{
  "hop_length": 160,
  "input": "log_mel",
  "embed_dim": 256,
  "residual_init": "scaled_by_depth",
  "beta2": 0.999,
  "shampoo_beta": 0.999,
  "precondition_frequency": 32,
  "max_precond_dim": 512,
  "adamw_lr_other_params": 0.001,
  "warmup_steps": 430
}
Rows from block 5 of the text encoder of a small contrastive audio-text model, named by matrix and row number. Rows with one number belong to one neuron. Each number is 500 + 25 x the weight over its row's rms, rounded and kept within 0 to 999. All counts start at 0. Numbers have three digits each.
After each neuron's rows are labels from the 100 texts, of 14848, where the neuron reaches its highest value: "fires on" is the input token at the peak. Only what is clearly more common there than usual is listed. The data: short read English sentences (LibriTTS-R).
# fc1: MLP up (text_encoder.blocks.5.mlp.fc1.weight, 256x128), inputs 0-127
# fc2: MLP down (text_encoder.blocks.5.mlp.fc2.weight, 128x256, transposed), outputs 0-127

fc1.248:503533476524486475483480528489569505501523547561498506479544498502513538488508505501471502485501488496470483471515521492516516521469542488507466509465501471506461526464473502501491523488493465450514510506515465551514512490468516497454505494498481478458472467446512498507463520489486495509510494564547482472489509469512523496518482528472523536505491479500518541541505478487456482515535
fc2.248:492495585467513516508486475517485499522484500471461494511469519531477505471503500542522504490505540531510472489548479496535494495538488526485486519495510498509525503517459493481509482482492514556472527506504473460501503525531488518550486504539510526493499478488503405483501555494485466490481488475515472497487504484502502458526514496563516503443476472506486498516480500531494485477489
fires on: "was"

fc1.131:540550499514490488510473492477531461515528454518501524532517506505520467467467541502435489508489459479509540500508570513472476552535526488481501481482499499487465497494502507492500471568511524520453489471503530498506485527505487511494493487482495520524472522460478540504474467570500466485466488507535512488486525525484521509511540478492501491492510505483482486511521470535489472497512
fc2.131:487497473521456535529531534501447473534466532425526513527455494522509523499459481507512513484482528488442497516509493475506480479499496498496506497499528526486484456508534497492521480504506536539510519538486478524502537519516478480462503519503521517489480449500492483475508499470481471480498512544492503522488522497531525507455506495530512537458453457514523524535524518522512499451513
fires on: "said"

fc1.139:515538488497509491552525478482486514500490478539466494496491494510536479508510509487497543480508464505518515502469506515455514497480461469513490507516479478516551455486527507489500470471524515487475544473523488506497508553515490483476504534520519502516484467581456523481524523473459528498524525512508549494549528461502523531529490505424498496504500505459496486486510481509519543503508
fc2.139:555503525474522513457476528498469507482517513473494465482527537529494502516518504518525510471445469515508473458526549520526513538514485518482518488433523492490462469493488477489498512481484489518484486496524483496481511484495508501482474542506520488467454463517486492490486515501506482462502480549470504477494487531516507503475510536482526509470485535502550549530507579515506530465492
fires on: "don't"; "never"; "have"; "doubt"

fc1.227:543464476519530476501513461506524555557499514527465482544478487499537492497523532510503480495509552497512514495468547508485501524512461490501518459505502466527489498486524484500535458500468455483513522496486488499483500498540494537485455517474457488528488508469473494491487483512516524529476485468449470530515534491482504491522549505494480553516488525472498500498493519457480463463515
fc2.227:511501521499485459472470502540482517489504458495553497542497521489505513497507544480540558530488495508501464529498493541484479502444486463502510517459484530485502524485497497513487519474489483475498491483501500485491467447469504505452490495520543518492468526489499548482503568481472505453524545502510517545516452510484513471520474488492528489525512452502515481495509480529475511529530
fires on: "want"

fc1.186:489465441520471499484509528484493532499504536518455525481487473517524482536473493511479522452485497500536508482476509522502493500461508473513545494495486481497473561502468510498526516524467491508491526493509524506502488500464512444475457474497521490530502521539531517497513516542479442499505502485515502518459508489514477528462501495490458523503502454543480469457523429490510488530478
fc2.186:491479483514517466487515495477537492495501491510479548470524428526541497501507484497455499483544490472491526469428491491501527460470522483535508460490480471494508507473493526500456510496498492450537505490475534522501498494461527460513479508512486523503553536491500519477498476516511510513542540472491516487487542504538477514503547489471513526527541521521475455490489527502501492528510
fires on: "of"; "i've"

fc1.97:506497509465487532494468500505514465506532506542449530474498490466468546501489546532473505520481516505524567521503525517510466503505479502512488454502535463457504491546515474505509467486458489470539489496547485514478520486563536517506494473472492517518468510481503497536510456457486513475508514497519529496520551498517475503497533524513489487495512505480475497477491527451486503547478
fc2.97:527481542492477503531508490497480492505473482522498488556479501494479493515524504470569529494500482549490496544503541515486467496491513506465524498492547537490568491458495478495525490447484481557518519494513470491502503494485461507525508464519488478511469491530521528494476537534537493470443508504492502505512473524498503512473487484520486427526497441498518499498489518495489523476513
fires on: "was"; "said"

fc1.75:547485515504511455503460537488500519533510508466497452478444505449512477520542508465454484502476499468542526473491511520511527473474487485550489518527498517507492466484534466462539532513526530476502478481488540480509470486501444470488485504529528543493550492512517508501491520512485488510526503511543491505502502501526482503500475470547506535511552461515488486478506479504484528497517
fc2.75:483546456490512493440496547498506484453499545462544523500571490517541500518483513504511524504483468497509488518581482526503511521494531472501497495507541510504474474479496502495461475515500487490443486518485462475510535492482476521487526492470517548503479462509493524453477510512488454505536505504519517526491472470506520510484470493485521490498485519501512469490504499477556510476518
fires on: "same"; "something"; "say"; "saying"

fc1.179:503514481534498572522484501544503489516536499501455502510498491505521509514486502557494485519463475513512504486486494555496540465459519475504460501473542526486482498514515484523512483506480511457495513475521541540512502503505549471520489503469467484489498487520512472504469509554484480482520488539504536511466549504546500495493504514448467545500503517555466507523518528530508479489468
fc2.179:511491506506512509497482529459537492470520518520479521507522483508492510509456487526496492446525500456515531522497507488545500451532539468521496491538492526520482498505523500471465463482509519492536488534444498528520470539504501459516494466513487534517507491525489498502455491500487504538514463530469503499516532477500500480496499483460455518528501531492479498520431525454569512527510
fires on: "i"; "of"

fc1.33:530518493449541484485513496491513476489513473501485483478516490485553475512429540494542498497475478475537507526483525501525496551484539458466459489482464462485494517493453479487513515473493534462474502503472489476512527442482500478499493510500478520455483512515490484495472449508491507529509424513474546521477491508532509497487536460479503503504474502499485502480477484518479494513509
fc2.33:492464520515451501507510471474472516547478491520510538510497471516489505461506440451527485484463489494498478500485471455490527536493484479487520517505499537500496462520526473504519515512549502506524478527495517540468408542490495494521468464487498496511479466532542505522519519473506518487504507519486501497494491520501516519488519512504506491472492478503564506527534542477539519472460
fires on: "was"; "mr"; "with"

fc1.109:486504437454502490501518536508505526485517489517482454516472495474481486534475454495499498470483481494513483479524498514551516479514505536515493495526468515523508509487493477489457433543469461496532497475508486539507512500510504496451450516482519529541508489485505484537509458495513458547521486519502471523524481492495514469520495510496494571459500515507534503540530496474539485491513
fc2.109:481499537521457539515534533481503518495473511503513501551478491483494511504548529443550486492491510516529477495544461509488478518504497538431528514487491510502510496489525478469506484503515476506505519509510513476486514464511487457496505475496520479478499478547491472527492457470505503498459531476500507512552463549480501473510529488523532471463489475484551492496460535484479549479493
fires on: "<end>"; "the"

fc1.63:487496490515512487471473528515507510488507533505529505480527472510540533484504482463497482462530543528469504498457527492483528511487489526484482483512484472504494508445469493507514519489481447498517526537463481506478573521483501421476545470524487481483489494477541550500505500509509463507536513491483488478459515499518519469488459519511512508517549548517509504502523466489474526509528
fc2.63:492484478505514526474522476493504518518502510480502516494525524427465507467468514521544493518489497447514560491529501491493488475497516536510475537472475559556528463530506474472560506483500522516513492539489510489500495478564464526506510497488478483454477493456505517509457494465521508500476483504467521499548461508489502503502526497484509491521481526468469494467522517488496522525498
fires on: "to"; "be"; "me"

fc1.176:477506501504494483525494496495493492473529476530464543525498513501480491520505470498472530528472511478485502448511496510516505493527512481532472506530496555454426524471494518523522529487532499513494551481468568527462475498544513486491531475490513520477550494526507546475526520510504479509497494487479483466500514485506499458482491516537497551493521488508496529488552488463464491467476
fc2.176:524522500529529516497500461517481513441514468440534497517527525492508552459509531519524521514490466513506477491538486488490461542478485516531478487486573514501503460504478490505506518500495436533469461509518512480499520500477516538511462479495486483498436482465502490506488500515497489498488486532508504506500508479511523564485538506508497502498433450478530517508510511480503501493519
fires on: "the"

fc1.91:463507479537489487550511539506492499504494510482506539552532493504488499529485520482488507458489463495526492526503482484538469493501539475480504476506489487447501515538550501504486497486459505504471521513491465492540449513528498549496533524524468489474546523503500482497471490464529469511507495494455482498485474492532465518467519514527498492499506543523515555497514504500572499466460
fc2.91:479489519496482517548491542518511490496469493520526499460488511471464486521510454520467472532506517492519519545542477516506506533515521531519488522501477504529475530495477521518511525522496542493465530507497514418487490423480521552506515469449504475539469524482504529535530493540501498478456500481521491511454502510450497522487520516485497484490462487484494515485493481504496507480502
fires on: "was"; "well"; "world"

fc1.235:445481467521530552489489479467510506484501483486522477505471520497529516523485514501507460509506483514521531472525512493505484526470473493526490466530531493520495467492524529505570488457520497495510494535479472556518489492526519473513463527497468517487487526495494521400544509525518522510486484493506461527525530469529498484530488520514487529531502503490488510488485497465446522493475
fc2.235:511520496482543504516486491507488493498467477472519522470495545462500475534524482493510498570491468508505517545564494516474464476537502507507496483502570482455537473487492509528521490477528497526502486503551476477486496492532505559495482516474515485542479440492492466508507484495485515498451460519523501473494515512503492526520470473524468499497437485484521522492498476494484514481524
fires on: "the"; "up"

fc1.191:501550514524507517513522523490448474527524493505481509517489482518525483515497536503476535475544507517504495507508529462510460509460488470481532472505480478476448507523484534513519539497520503503520540451520485488499535458502526441478497482498523455513529478492501486449539513478498494478514522468489478493492533526535492505458501539512467490516495498488583530504509516535506489482473
fc2.191:496521484511489496479525483501462561507506523511491460506446489500484472506523493491514527525443533504521519492509520503493501538536444513513507534480455500503481455478478534501558490455464509563493516487483497511510504495481524515497498484495540478513493530489483463504474500523449499482537471491474485517535521501456515455504505490523479484505505496540489526498497477478533576488505
fires on: "was"; "with"

fc1.47:477463459469549503467501482527492475497501501509461516499556481482503503524474471515490516465484506489492516527517504466489459472520498476496462515499523460495481486490490552457464506541500521492506496478523510540512516458494515473485459525488503502439508496545522492505527537499482491441477479530492472498520510536505473448472499512491459489508499507529480490489463479547554519521485
fc2.47:467496515502513491517518527498512474515513498519447548479509441554506500535475502498513512508533523452490534502457505494497469481480505474516496514507466450510483535471523512488459483504468503476482514486458458539496546509480530462481539475516458514503548529503486476473512541477501552503516498509464529472516503483535483511482538502528512522494519504531478491527469495513542474495485
fires on: "was"; "does"; "she's"; "as"

fc1.129:471508547502539500507502464506519525474508487493514516497497454477505464484533451502512469536506507516472544516488511502463470498480499476532475534499456464534504519521445476493525471542501485501520537540493492505501502518468500455466499512484504512527500458517511516509519472455483507472476446508536487465490507510429524517490530468543503471479505487473474493510519469494528477471519
fc2.129:516493495538531490496548536470499499493500485478464512471512462498480508457486480561485502519489472508445534518476508447483479454438498542496507512511476488518460488462508522507510496508503502476487506501514483501454508465540496470490487526457480515492548520462504498510512450488490547506507520524493509479517515500513513496510555550480486549505494526491492524555492509494523481481532
fires on: "me"; "is"

fc1.15:490526541531505473481509437525497472488514537505433522536493487483536492498475529503482491504501463515487485483530501501501479461472454477529488474513468525539490522533512485448519505489512503539497466514539446510484514502500484463503506493500507501496501513475429479491533482510503508536460531488503546516522470509532501528515508516470544520521504477496519475497513522522509531547543
fc2.15:535494499468531473452537537502490515512551527494524457521491505507478504451521485497467524494476516463502504525537484494507481428553530499488511497478561506503478494490494508501462509501517459508495521487497535509518544537493506477509557480520464509483444474529521530466484500501471495504508499497523494491507514471446536493497527513523505470461493466518503519521514483507494530514455
fires on: "never"; "down"

fc1.208:463513492509518505462514453531461509516548478499483533470518465477484536470473506484509527517533515462456480494520520562575509496470505456496528529491511508515515480456523524484504531499466512504514520481495474491497494486495493509515548522489507482475489484474493507512481507484496520517502503531506498496526495456517529561484493515484479520489486521524502521488562447450522495522461
fc2.208:502476487469504490490515467497474521559479543514462490507486518499477472493482514500517550513493502495527501510486501476472515482559500521531434488509508520522487510495465545513512496535465486551502538478519492475524543506526531524518527477516487500526468509504483515529536494496487478493521486464454515492505508541438525489490484515496493446447497451495488536503508485504472557493499
fires on: "is"; "was"; "his"; "as"

fc1.210:497500496492442476477444500511514481502518491522532529463538498540509473510536529441506524483483480537469518507509526458469526517523518522551513505507478455526497496500487481464493513515519460496526540484476496488483491532508524483470492455506511494479506518532517479506507485524480526518513541498506476440499488514538529506542512502534530565520516515475534513531529520468496472511500
fc2.210:488499512489513507517493541533499536494506489498483508493509487464462507476521501515467464482509541500462517492502499540488490500539542535452475517458462507512533497521517497473520518469498521526505535482517500478501492485504473533556561514496469507495507497485494465539470509513477484510482503512581477554516495515452467505511480486543506487457452464532495497508455497500468488506526
fires on: "never"; "<end>"; "knew"; "remember"

fc1.59:507495493467530515478486468487506494505481521484484518505526474510481457519526510526522500526512499511510504527512488505520451448467496479489496518484530490503530519446506503482510477467484505510491509505459478489500497517474478566482495469459461502504471505551544510543497484470557544520454489442487483475453519479495487502517503546546485515498489481494477564479483506524532504474524
fc2.59:500462494457533497509508479490474486522482481481455532495531471540510500517518484534518482487546482466485552504506481528501502449502525452547530496470475502506512528486475477473467490499484527505451488532483504504473532506490496520482500494482467492555494481508531520473500528487528536552514497471506510501489501479552484512534470530512520511464522496553509489489484488490557500535453
fires on: "so"; "were"

fc1.9:486464498530502499506521510475451495467486489496487496485509524475516501487471558519499501483530491474495508542472538496540527441521525505492484482501464518478518493479463555515449517497470472478522490505504536506506495521503522513530504528459542468503487508510493495482467509462470531470499511435469555486480473508497544533498499536525475493462484534469490528449524485501511506516523
fc2.9:493500490522496465518543505495462508505513530488506484515455530476494491500523511506484509499502525502522447535545491550516500534534516500522510510541515469486528485517486511526509524456492498557494448481479497520514466497483449523471558476484455514534472515501489494499476481515492538488464505508527488471482505520463500476486455462491482489520491513477497502496460502456464570515467
fires on: "is"; "his"

fc1.62:534513514515544474506516478496493499524475502492501483451507468529478479549538476478515489457539504512509457476510506509543556442501527490504470510523491498503503511490486517519501514449480506520493540479483490532529525532501518494516482499528492530498539496501484505516486525461555463469524509539542521480537508525495494540528478500517457521500494509492475495500545461472538473479452
fc2.62:545500516474536508482509447503484517497486492472512510504514517469533477467481528496540484498458456495463477524531470496493473512522471513507489493510528481532488474516484460548486467518519511549506506556478496503514548514531480497492498469498501515489512461500483505471528505511509470491500456532521511510469495448499498494478451508574473492456483515543519538520536490523526497525472
fires on: "is"; "are"

fc1.148:484406526496477506521528528491519512539492537527476520483479508500524461483511496490496540524499507476541447495494474509478489512527468505478487495566546500485483496508531553489483507538499475503505475532512524500533489494545522490529474506485488488478538508469537514503490478510515510522546506493496563493479534523526489495516515514494489511468507502554476505528462469503487518472472
fc2.148:488540476507503501491516460499504503484500484498502480498509522486472500520507473560508499533481502497511516502523489506478488551547478574524463465548499522510536475519470476532506495497511525545482478504529507457492510478509498513509521469499507535503504465470494491516482485508523461475462489511499495541477540530487500466458480457465514486515492460484493481433524485472485527568503
fires on: "i"; "out"

fc1.18:541469545503481483503502487501543549464516491533489470517517509481524488479510545497514451487555482485475462481485502513508526519469453449522511503474501505494508508513505490513534496468478480479502506489492509474447458498528500481508486570519484515526466525489510547491489485536517553496481478519522521540507495500505487514530543520531516520523481490503483493554512460503451487478512
fc2.18:462520503450491541531519485490501517562484494507495487459546496467467467504472494474510548492461461495522481520492489541493524505531473513535468513502522505510500484485469517527558528513476465546546508516473462464527520484453518558501495465513551471496500452528456485499522527497479512516525480494519478507500491533491518478495463514498483503478520497502510496493494470517484510492513
fires on: "not"; "that"; "down"; "nothing"

fc1.113:510499490467527497499546531536543495492481456518480481478492507495522475504458539502506490528506503494472528506514458538562450512498496476503535537507504512530518511475523509509465477503502470483436491492473474516465494487511461476500485559515475472527464489480504503486513483506484571480522472500487506479485524462485498469454509494494447470504476516494455492497525538495528516499526
fc2.113:480454489507516505500507454483455526442473500549484508511543535509495486489485477503513521469495472478522581537520521512476472519495508537520478527496497502490538487513526478475543504480539435503499515492532553504465495507466492517492492448507468474505470525557486501517489521480512472520481505466499493540503462520517512492529482475507503487500513498497479549498480487479493516527494
fires on: "was"

fc1.58:498557521485513482518511485504516515512486509497501511503469554507470519451534512510548532473498500495475490467505504498477479506489476504550496495526487480489517495538488534478452554490437464522531477512509496521476492471539490488480477493509518522502500493486498495522446451475486528478531564439533498523479527474515538518517496529498508565496489529511479493500529501499529507493491
fc2.58:491466464463491512505478478490461527549509499501525502521531528492496493506483485501526498535494509462543502543488515496500483506559457487541513535468499513495508505509509470486476438465547489520485514492468519496506518532517498505464508500494499510506487467549496508511502519475469505470460470520504565500491518517525470485523476459526514470489519454453552488458502497519503544536513
fires on: "he"; "you"; "said"; "say"

fc1.132:498489498533486551486522517518501520480465521493463521482486449531468493498448503458523510518499502459464542489495535493491520502462455538545515496526512495498485509417544488451504505504532462489479471521531465489511530534490495475524484479512537493518487496490509449496548488509497498487491519489530468527494530472529505492513498514479481472512509534474527501535494526490508472472479
fc2.132:527505523474487517497469483490438497558481484494514488445480497477477511570505488472550518502421498491505513505488509478492536514478524483524482538459523498506523513556500510544539499534492535518492465500507494486531507491501500495535497523545501505508436510527526504532478518492487460510514482499497485516496446515502488474500479478513487466466524507459520520476515524498520508502485
fires on: "the"; "madame"

fc1.23:501475485540519471492478489492502490585454456538431490511522434507511510478445478472488502487499507488473499452508513471505489531518513527472514486495503459532516500518505513501495561517529491539508505549496539513512506513534536481526493522525490547490468526504512488467482516552524499553514498495497496544514480533487487503513491515483481490494513508489523485496483493508535495501514
fc2.23:505504515535473491523502449506486500459556511501508491534496552450516451472510547497485484489499486523499442477550525479467523491534462517518501487503552513493499509522513440509512496491487515489520515449502519491514509536488510497497515518505527518482494506528513462509536504494470474504476542490481491527552484447450507478515486470506468506462486479495503504471547475501490522524522
fires on: "of"; "and"

fc1.158:513500468519524477511506538510438514522491516414495517533516504473536513525500522492495516496485491493539542494480467494549498453489520551501490483465456514504493502504503519498503525482494483506502526474513539488452481496506478513503544492556459518458511506516505516484446515475507458535504511480474472523463505531525496505498476484498481500457545482485511490480533460518459511497490
fc2.158:520510469501506521502520482502511485536458513519471495455462498439472524510471513512495484467482514486508483506540495508517430499514573545460491535525460520561505500507515493512478482537478463505461491514529483474504478503507484491506514499486527500520518462486538463563462485491508496473511480531508511503540488513496497468528528512509529498506466493472486497465471511460521505495531
fires on: "me"; "say"

fc1.128:518496483512541538469497482515505456485496469506504479488509474513516537525499495413473565495513481462460508457525498469458495439516515479495481496490475495493480495500502542528511530493484505494503519496483540505504509466513513502479492476476454472513484470544529470505499493497501467473465519475501504494534461489510445517478490482449483511513518476513472485516493483538526502554480
fc2.128:484500482460500473504493489505516469508492471467501507482515459540512513543458486475485509505549486476465553468442497495478493462516504462553528465508463475506538517496533521525525488496499456475484489515477511511489524486467490520506443533508521522514499469507504468515522497498474527487475500497509528523502546476536490534508524480472472514541507556543464483510513531526532502502490
fires on: "my"; "you"; "may"

fc1.37:467527454477481477480480476506530476465480518566489490480509470528526502506472457523481501518495482472518532515516444525526498499460486513528467498509491537509491512461499448505504539526460533540483528524498467465509516548481522536515515471516483520466502493467518467489511494491499484513510530532487468492483494493508490468505525490455516508515510514499477538491547464542532484525542
fc2.37:484507524451478515536492527481503513551488537490533479526505516513511493555514484463512515482481526519488476546472502489468490546489504491467485534505516486510519497531493511500493482475493503466538506538501491457484542488484506541512536460536489483532467467512511458516455488482455442457472454528477526501508503501479530522506460486527539489514500467524519506503523515508514472534483
fires on: "not"

fc1.127:498546492494524487501529503529523513504530507487502530461557533530549501495507504517517484482502482482501513505499512471502513482484518491488541491526482466502493447527488443500480529449507518509489503483544535466466471558488488524466535479532489508520499533528476526480469521519470498536490533542462501517497517475545522522522563493493504492529524535466525504500505477488510454517520
fc2.127:497561493515454511469469480465469475489464430478545480503520552497486476547459503486503542527500516527491497460496488459475481513504512488533514481503534472458527515490471513531501518527532505520471473553539527517497475536504529528521497459530514487513477489491501490550484473480503484519475470506479521505501492550474494482494472502513537495499511500476501516473545481494490492505495
fires on: "me"

fc1.178:503499485540509520480468502520506472493459500527503487480559520511531503492531529493450492482464515507500487487499480529463513479496497508557455527513542464529509525491517512456471492467495512501490488538507509513509505478499503507498456500538489541458448542498500502505503462543502481493516483488550502459519489511524477533497533521553515555482536496507522529499506534498470445523484
fc2.178:511494535470443496495508513509478475513499483525509509454501542519465517469552481503508511526455499516477513468517458511478531505506502507533508501510509549441568479492514518528509496494514528534539476502543517468498500500496503542513488488481511528470483450519498516490456501472470501497520502533484490499485485506480485495441469503547465468479479499536544525487525486536459506508499
fires on: "never"; "in"; "may"; "maybe"

fc1.72:523483514494487508512538483485555482518476487535459485491492453516471503499496487496504505484503499485513547445496523540478529540524477472532468512501470492505484469488500502424445484529529496489489487532537518478500495493530490526488505483485444531504517532487502503498476501518492476473488468498580513473504489520529483491492561489506511463504455520537505505502518513513534490474467
fc2.72:469473499502510509488460486532478501479497533475543483503494515506460480538478485520501501495533534479499524557539517528497456461507512527495525498505501478504551479525506477515499497514430534528498489489547484499522527511482458521535506494514503497498475440497476504551484476451518475485519495505496493539463471547484512490500473439519516525473526482501472500465508522518492546501500
fires on: "my"

fc1.76:501464519480507513493446436510497500490507498481483470489500488498514550516472461549502496491519531521490508535519477507458514466477547477551482506452475500518478507524522538533510494490470450539482526477483512510488514520475513471492459469463500489513542507538505528555517503480489497484459516498474513477506504518494465509441510531510528515498516499491508477497534505480517479445535
fc2.76:492471521497530491480504492486494474482509512479483518451523453555515518518452487537485488492576497478489543495466496507485519464478498479548502499467475490476469487472501533532462473487503508458460500504507479527477501488501523476489470516488483515539533519498489524520530487495520525523509483476519508478475529496531491530536528534477510571480500532496480481515518489497569486472497
fires on: "so"; "saw"; "say"; "soon"

fc1.215:527529524507533484502467522476480520474547495474527535477483503456524463483520478508489502537488526486494518512472497522466483469511479525510476541499461456521503544463487522537505485524494510510493526514435537537488540514485487465472505494495472491530489476495476517532517462473479480528456490523533479501542528486460491491497537467551497485470515498481470481500511508537511538470492
fc2.215:502498470515542477511522536483511511492502491477466523454500461518499501478492489568459486525506484496463532475477505486498505465428505499540504508507473499508461517506487513482471503495488533477500483486481497519484511495496520455466488503466479482523530540493499516511507465496519565554511511506494490466517507488533512510509536506462478583508530535495486526504493490500571512493494
fires on: "me"; "many"

fc1.45:484531471469515497506520431517528499512485517510460502474507528524568525488505459514499494500532496479468524487482464507466510555537500479505501473551471458529517458518512505457526508468498512501472497511517502510503507527549482511493512520490487492484529509436484488541517484516509475528489493496539485498491545550512457483537537485500516518485495513499442493490488504513526487499458
fc2.45:463488490517516518472508499490530540518505487523503479512506515446494460513515518492514533485459534485530488535532510487508475490523543496469505564524475519495512494524476478493511477480511552520484500497517504455534447499509494494510539465547528495501475480538449482492498535507487458514463539504508518508480528494454481454491480495553488463486487487483536538483505452492495513479475
fires on: "to"

fc1.236:544491522437447477531479518493536494494509500508499486513519499498502511456485501516501432493513492471478488534492530502517474468502494514502489523514471542460521504480510503457493436501466512504512544459543495467512490494480488517545493475506452533541524487512561510513494501480499554527527511519509504519474479483500508543486464485504502537476521467505490492498529476478497461494533
fc2.236:489558491505508514442499511519475550483537462480497480496483500487502491495511518503516530506485566469527518534485514510490527511494498516532495542453485544504499470504486518495498491489509529530479445500521492448486494501512528505534532498508469489521503499511483521483497521512479389442464486507476487505481495511470542518480485472513521498476478489491474510486505521545525497504487
fires on: "<end>"

fc1.104:494540507486484525505545476515474485481504534519444531504504462484480509468544510503474508451547500497517530485503548545478504470542513552537489488492485500481496514502476493533517493524460488509493511493499476544445478518512541549501499518461493532483542505535505495516466512441503513515501482488498533485488478477539469502469502507485505475480502540523493452519543476498487503514510
fc2.104:473516504475518500475472512493446512494462479497515506514493526490512494485501510502524478482491521531494471523536463507522493514496496510539579534516521496512510465526509506533515460484520514541467479521509449492534496490461476487509480491510479499528551505477481482461541569536502464484475537482497487521489494492457508526496522459548486509478449542488509503472502527456511489484486
fires on: "me"

fc1.224:514465482499513520509463494560533497503478518499481534485489476528511509508517476521508479499460445504482481545519527478487500510488499488512516522448512474449509485573532542494488523504514521482506504498508467550450522506509532514539467512468501485458511465537477502504466533531492526486518495472496520511502508502501470443449524496506498534477525508492447512527507474506488482494468
fc2.224:493494474492520473483502528467533472490489495518479559464550453531542521506463478501482496501556471459494529512457502473531504465482530470501503521507443473473522513502520537469473477522514528445496473528475519543508497496491498485542489521498447509509547510533506508505509513460503534564499504496479541484496480476502495509513523518512520513479534526488473471514503500495499483494500
fires on: "i"; "ah"

fc1.89:541484468545488497499529529512500487521502484518466490519498496543500480490500470491492522511531472439492512493515516481501472495525483460494535510514456461511502503497506496518486528538519528512517502501487472493459482444475523485495474499489468477487499530521531482503493463573511508524534526532556511539506539492499525548532517541477502452539531510526483468488516481503541497480463
fc2.89:516510496508542485497509508488516491496514477511486534468496485539509523516504488496478512519535495452489535489463480522498565498488526415557483494507467455497491556455511520502459490520513489448516493507510522510503510450489520474511475498514503488503477533486483486502486508470500557489497483464509512465494550484517488512547523523462526494528519524491486448482499492486494473529473
fires on: "i"

fc1.249:475518496492495501476462533546489478474538528517521522534500499552549497502491493519507476500520491505508488497512528509496546506509507503477453502509516460430479501463486543543549513480468524485467494476462518520535464479491505490481486467520503483523485534503471480503468498483476515491497487498472531547521495520512467496523551488439462476492511517456494541483504517518515517461515
fc2.249:454522496462511513499484529445535525508520533532524472503510532461500510522520483504485544455517507478522502540567484504455480496488521505497491528451498496514514538529491493442489504480545516524520525502538503502498489509479474539536514469503497498448445450499472503494518525487490455515477492493496490481507523504504500478460520505554515490479466479467536494501497514485504536502497
fires on: "<end>"; "was"

fc1.213:470523542461501502502468464493515528461482448505522493476522437501490498498510469500512490540505497500490510507463539492460493495481509451530499533484479511488502493540469512519498486502497489512481510525496486527482546505508552402501498496541503522532515479532536550517529486511496520461506454509507500497484489485491510521501533460465492498478483472523509478487530494494555480483524
fc2.213:502505488538531514481521520445515464492537485474475534469540456518514510508468494542461470497522450484471510464485534466510495504482513529500531496491457479504469490463527532478504508510489537471495477505504483525502472461494508477526486529480471494519556509497507515507497469497496533484489517491483511437511555466523465517528544528481505529519548544493499496499507514507512471467501
fires on: "the"; "trust"; "afraid"; "promised"

fc1.64:525462503543501478484505445473468513495544499525461502483477468484494489489484518443481511504534479531498529440484540512476504498480498484487476476459491535543491466484518491503546487491512493485519477479487519550512528509483497513531491499496538495482489522486477493499483516472517483503508477449465479462543493529514527501508501528518473470586497506508494504441480504496534472512516
fc2.64:509486481479504544524454429526477514520464482495479451496502509554514514471523523503550463492485515499499495489485490491514496553537494532471517510512490460474532488526454490515538530461504497498489487469478488478507491517535497518490498532497516516549466474473509458514486529505531486476465513499492528510530442502498530452506510484527516507514495484507532533529493472451480476527495
fires on: "said"

fc1.73:516495509509482490511510524527490515476457509492487493483524515520527484535488459528463497496494509512519504532519528518511515500522539493503491482485456479509513509495518499507450497550516494466525480521507533569497517534443482523487544511492465500461480511544498467492479465502514520515471467524490522493494453491536460512511417529487469520514547542482502495478476516480499471534527
fc2.73:517505481513500496488488500469495519475555475466525501530489510506450513539542470499516507550460497475481491459525482535488525529483485483493472528533553533519539471463471498522527473509500520520453448495515521493527504463525496488489464500502523494502443466504523520514483534485513485475495510532513500480485478555452530505511520476462499486528486512501460512502532453495494518487515
fires on: "me"; "not"; "two"; "morrow"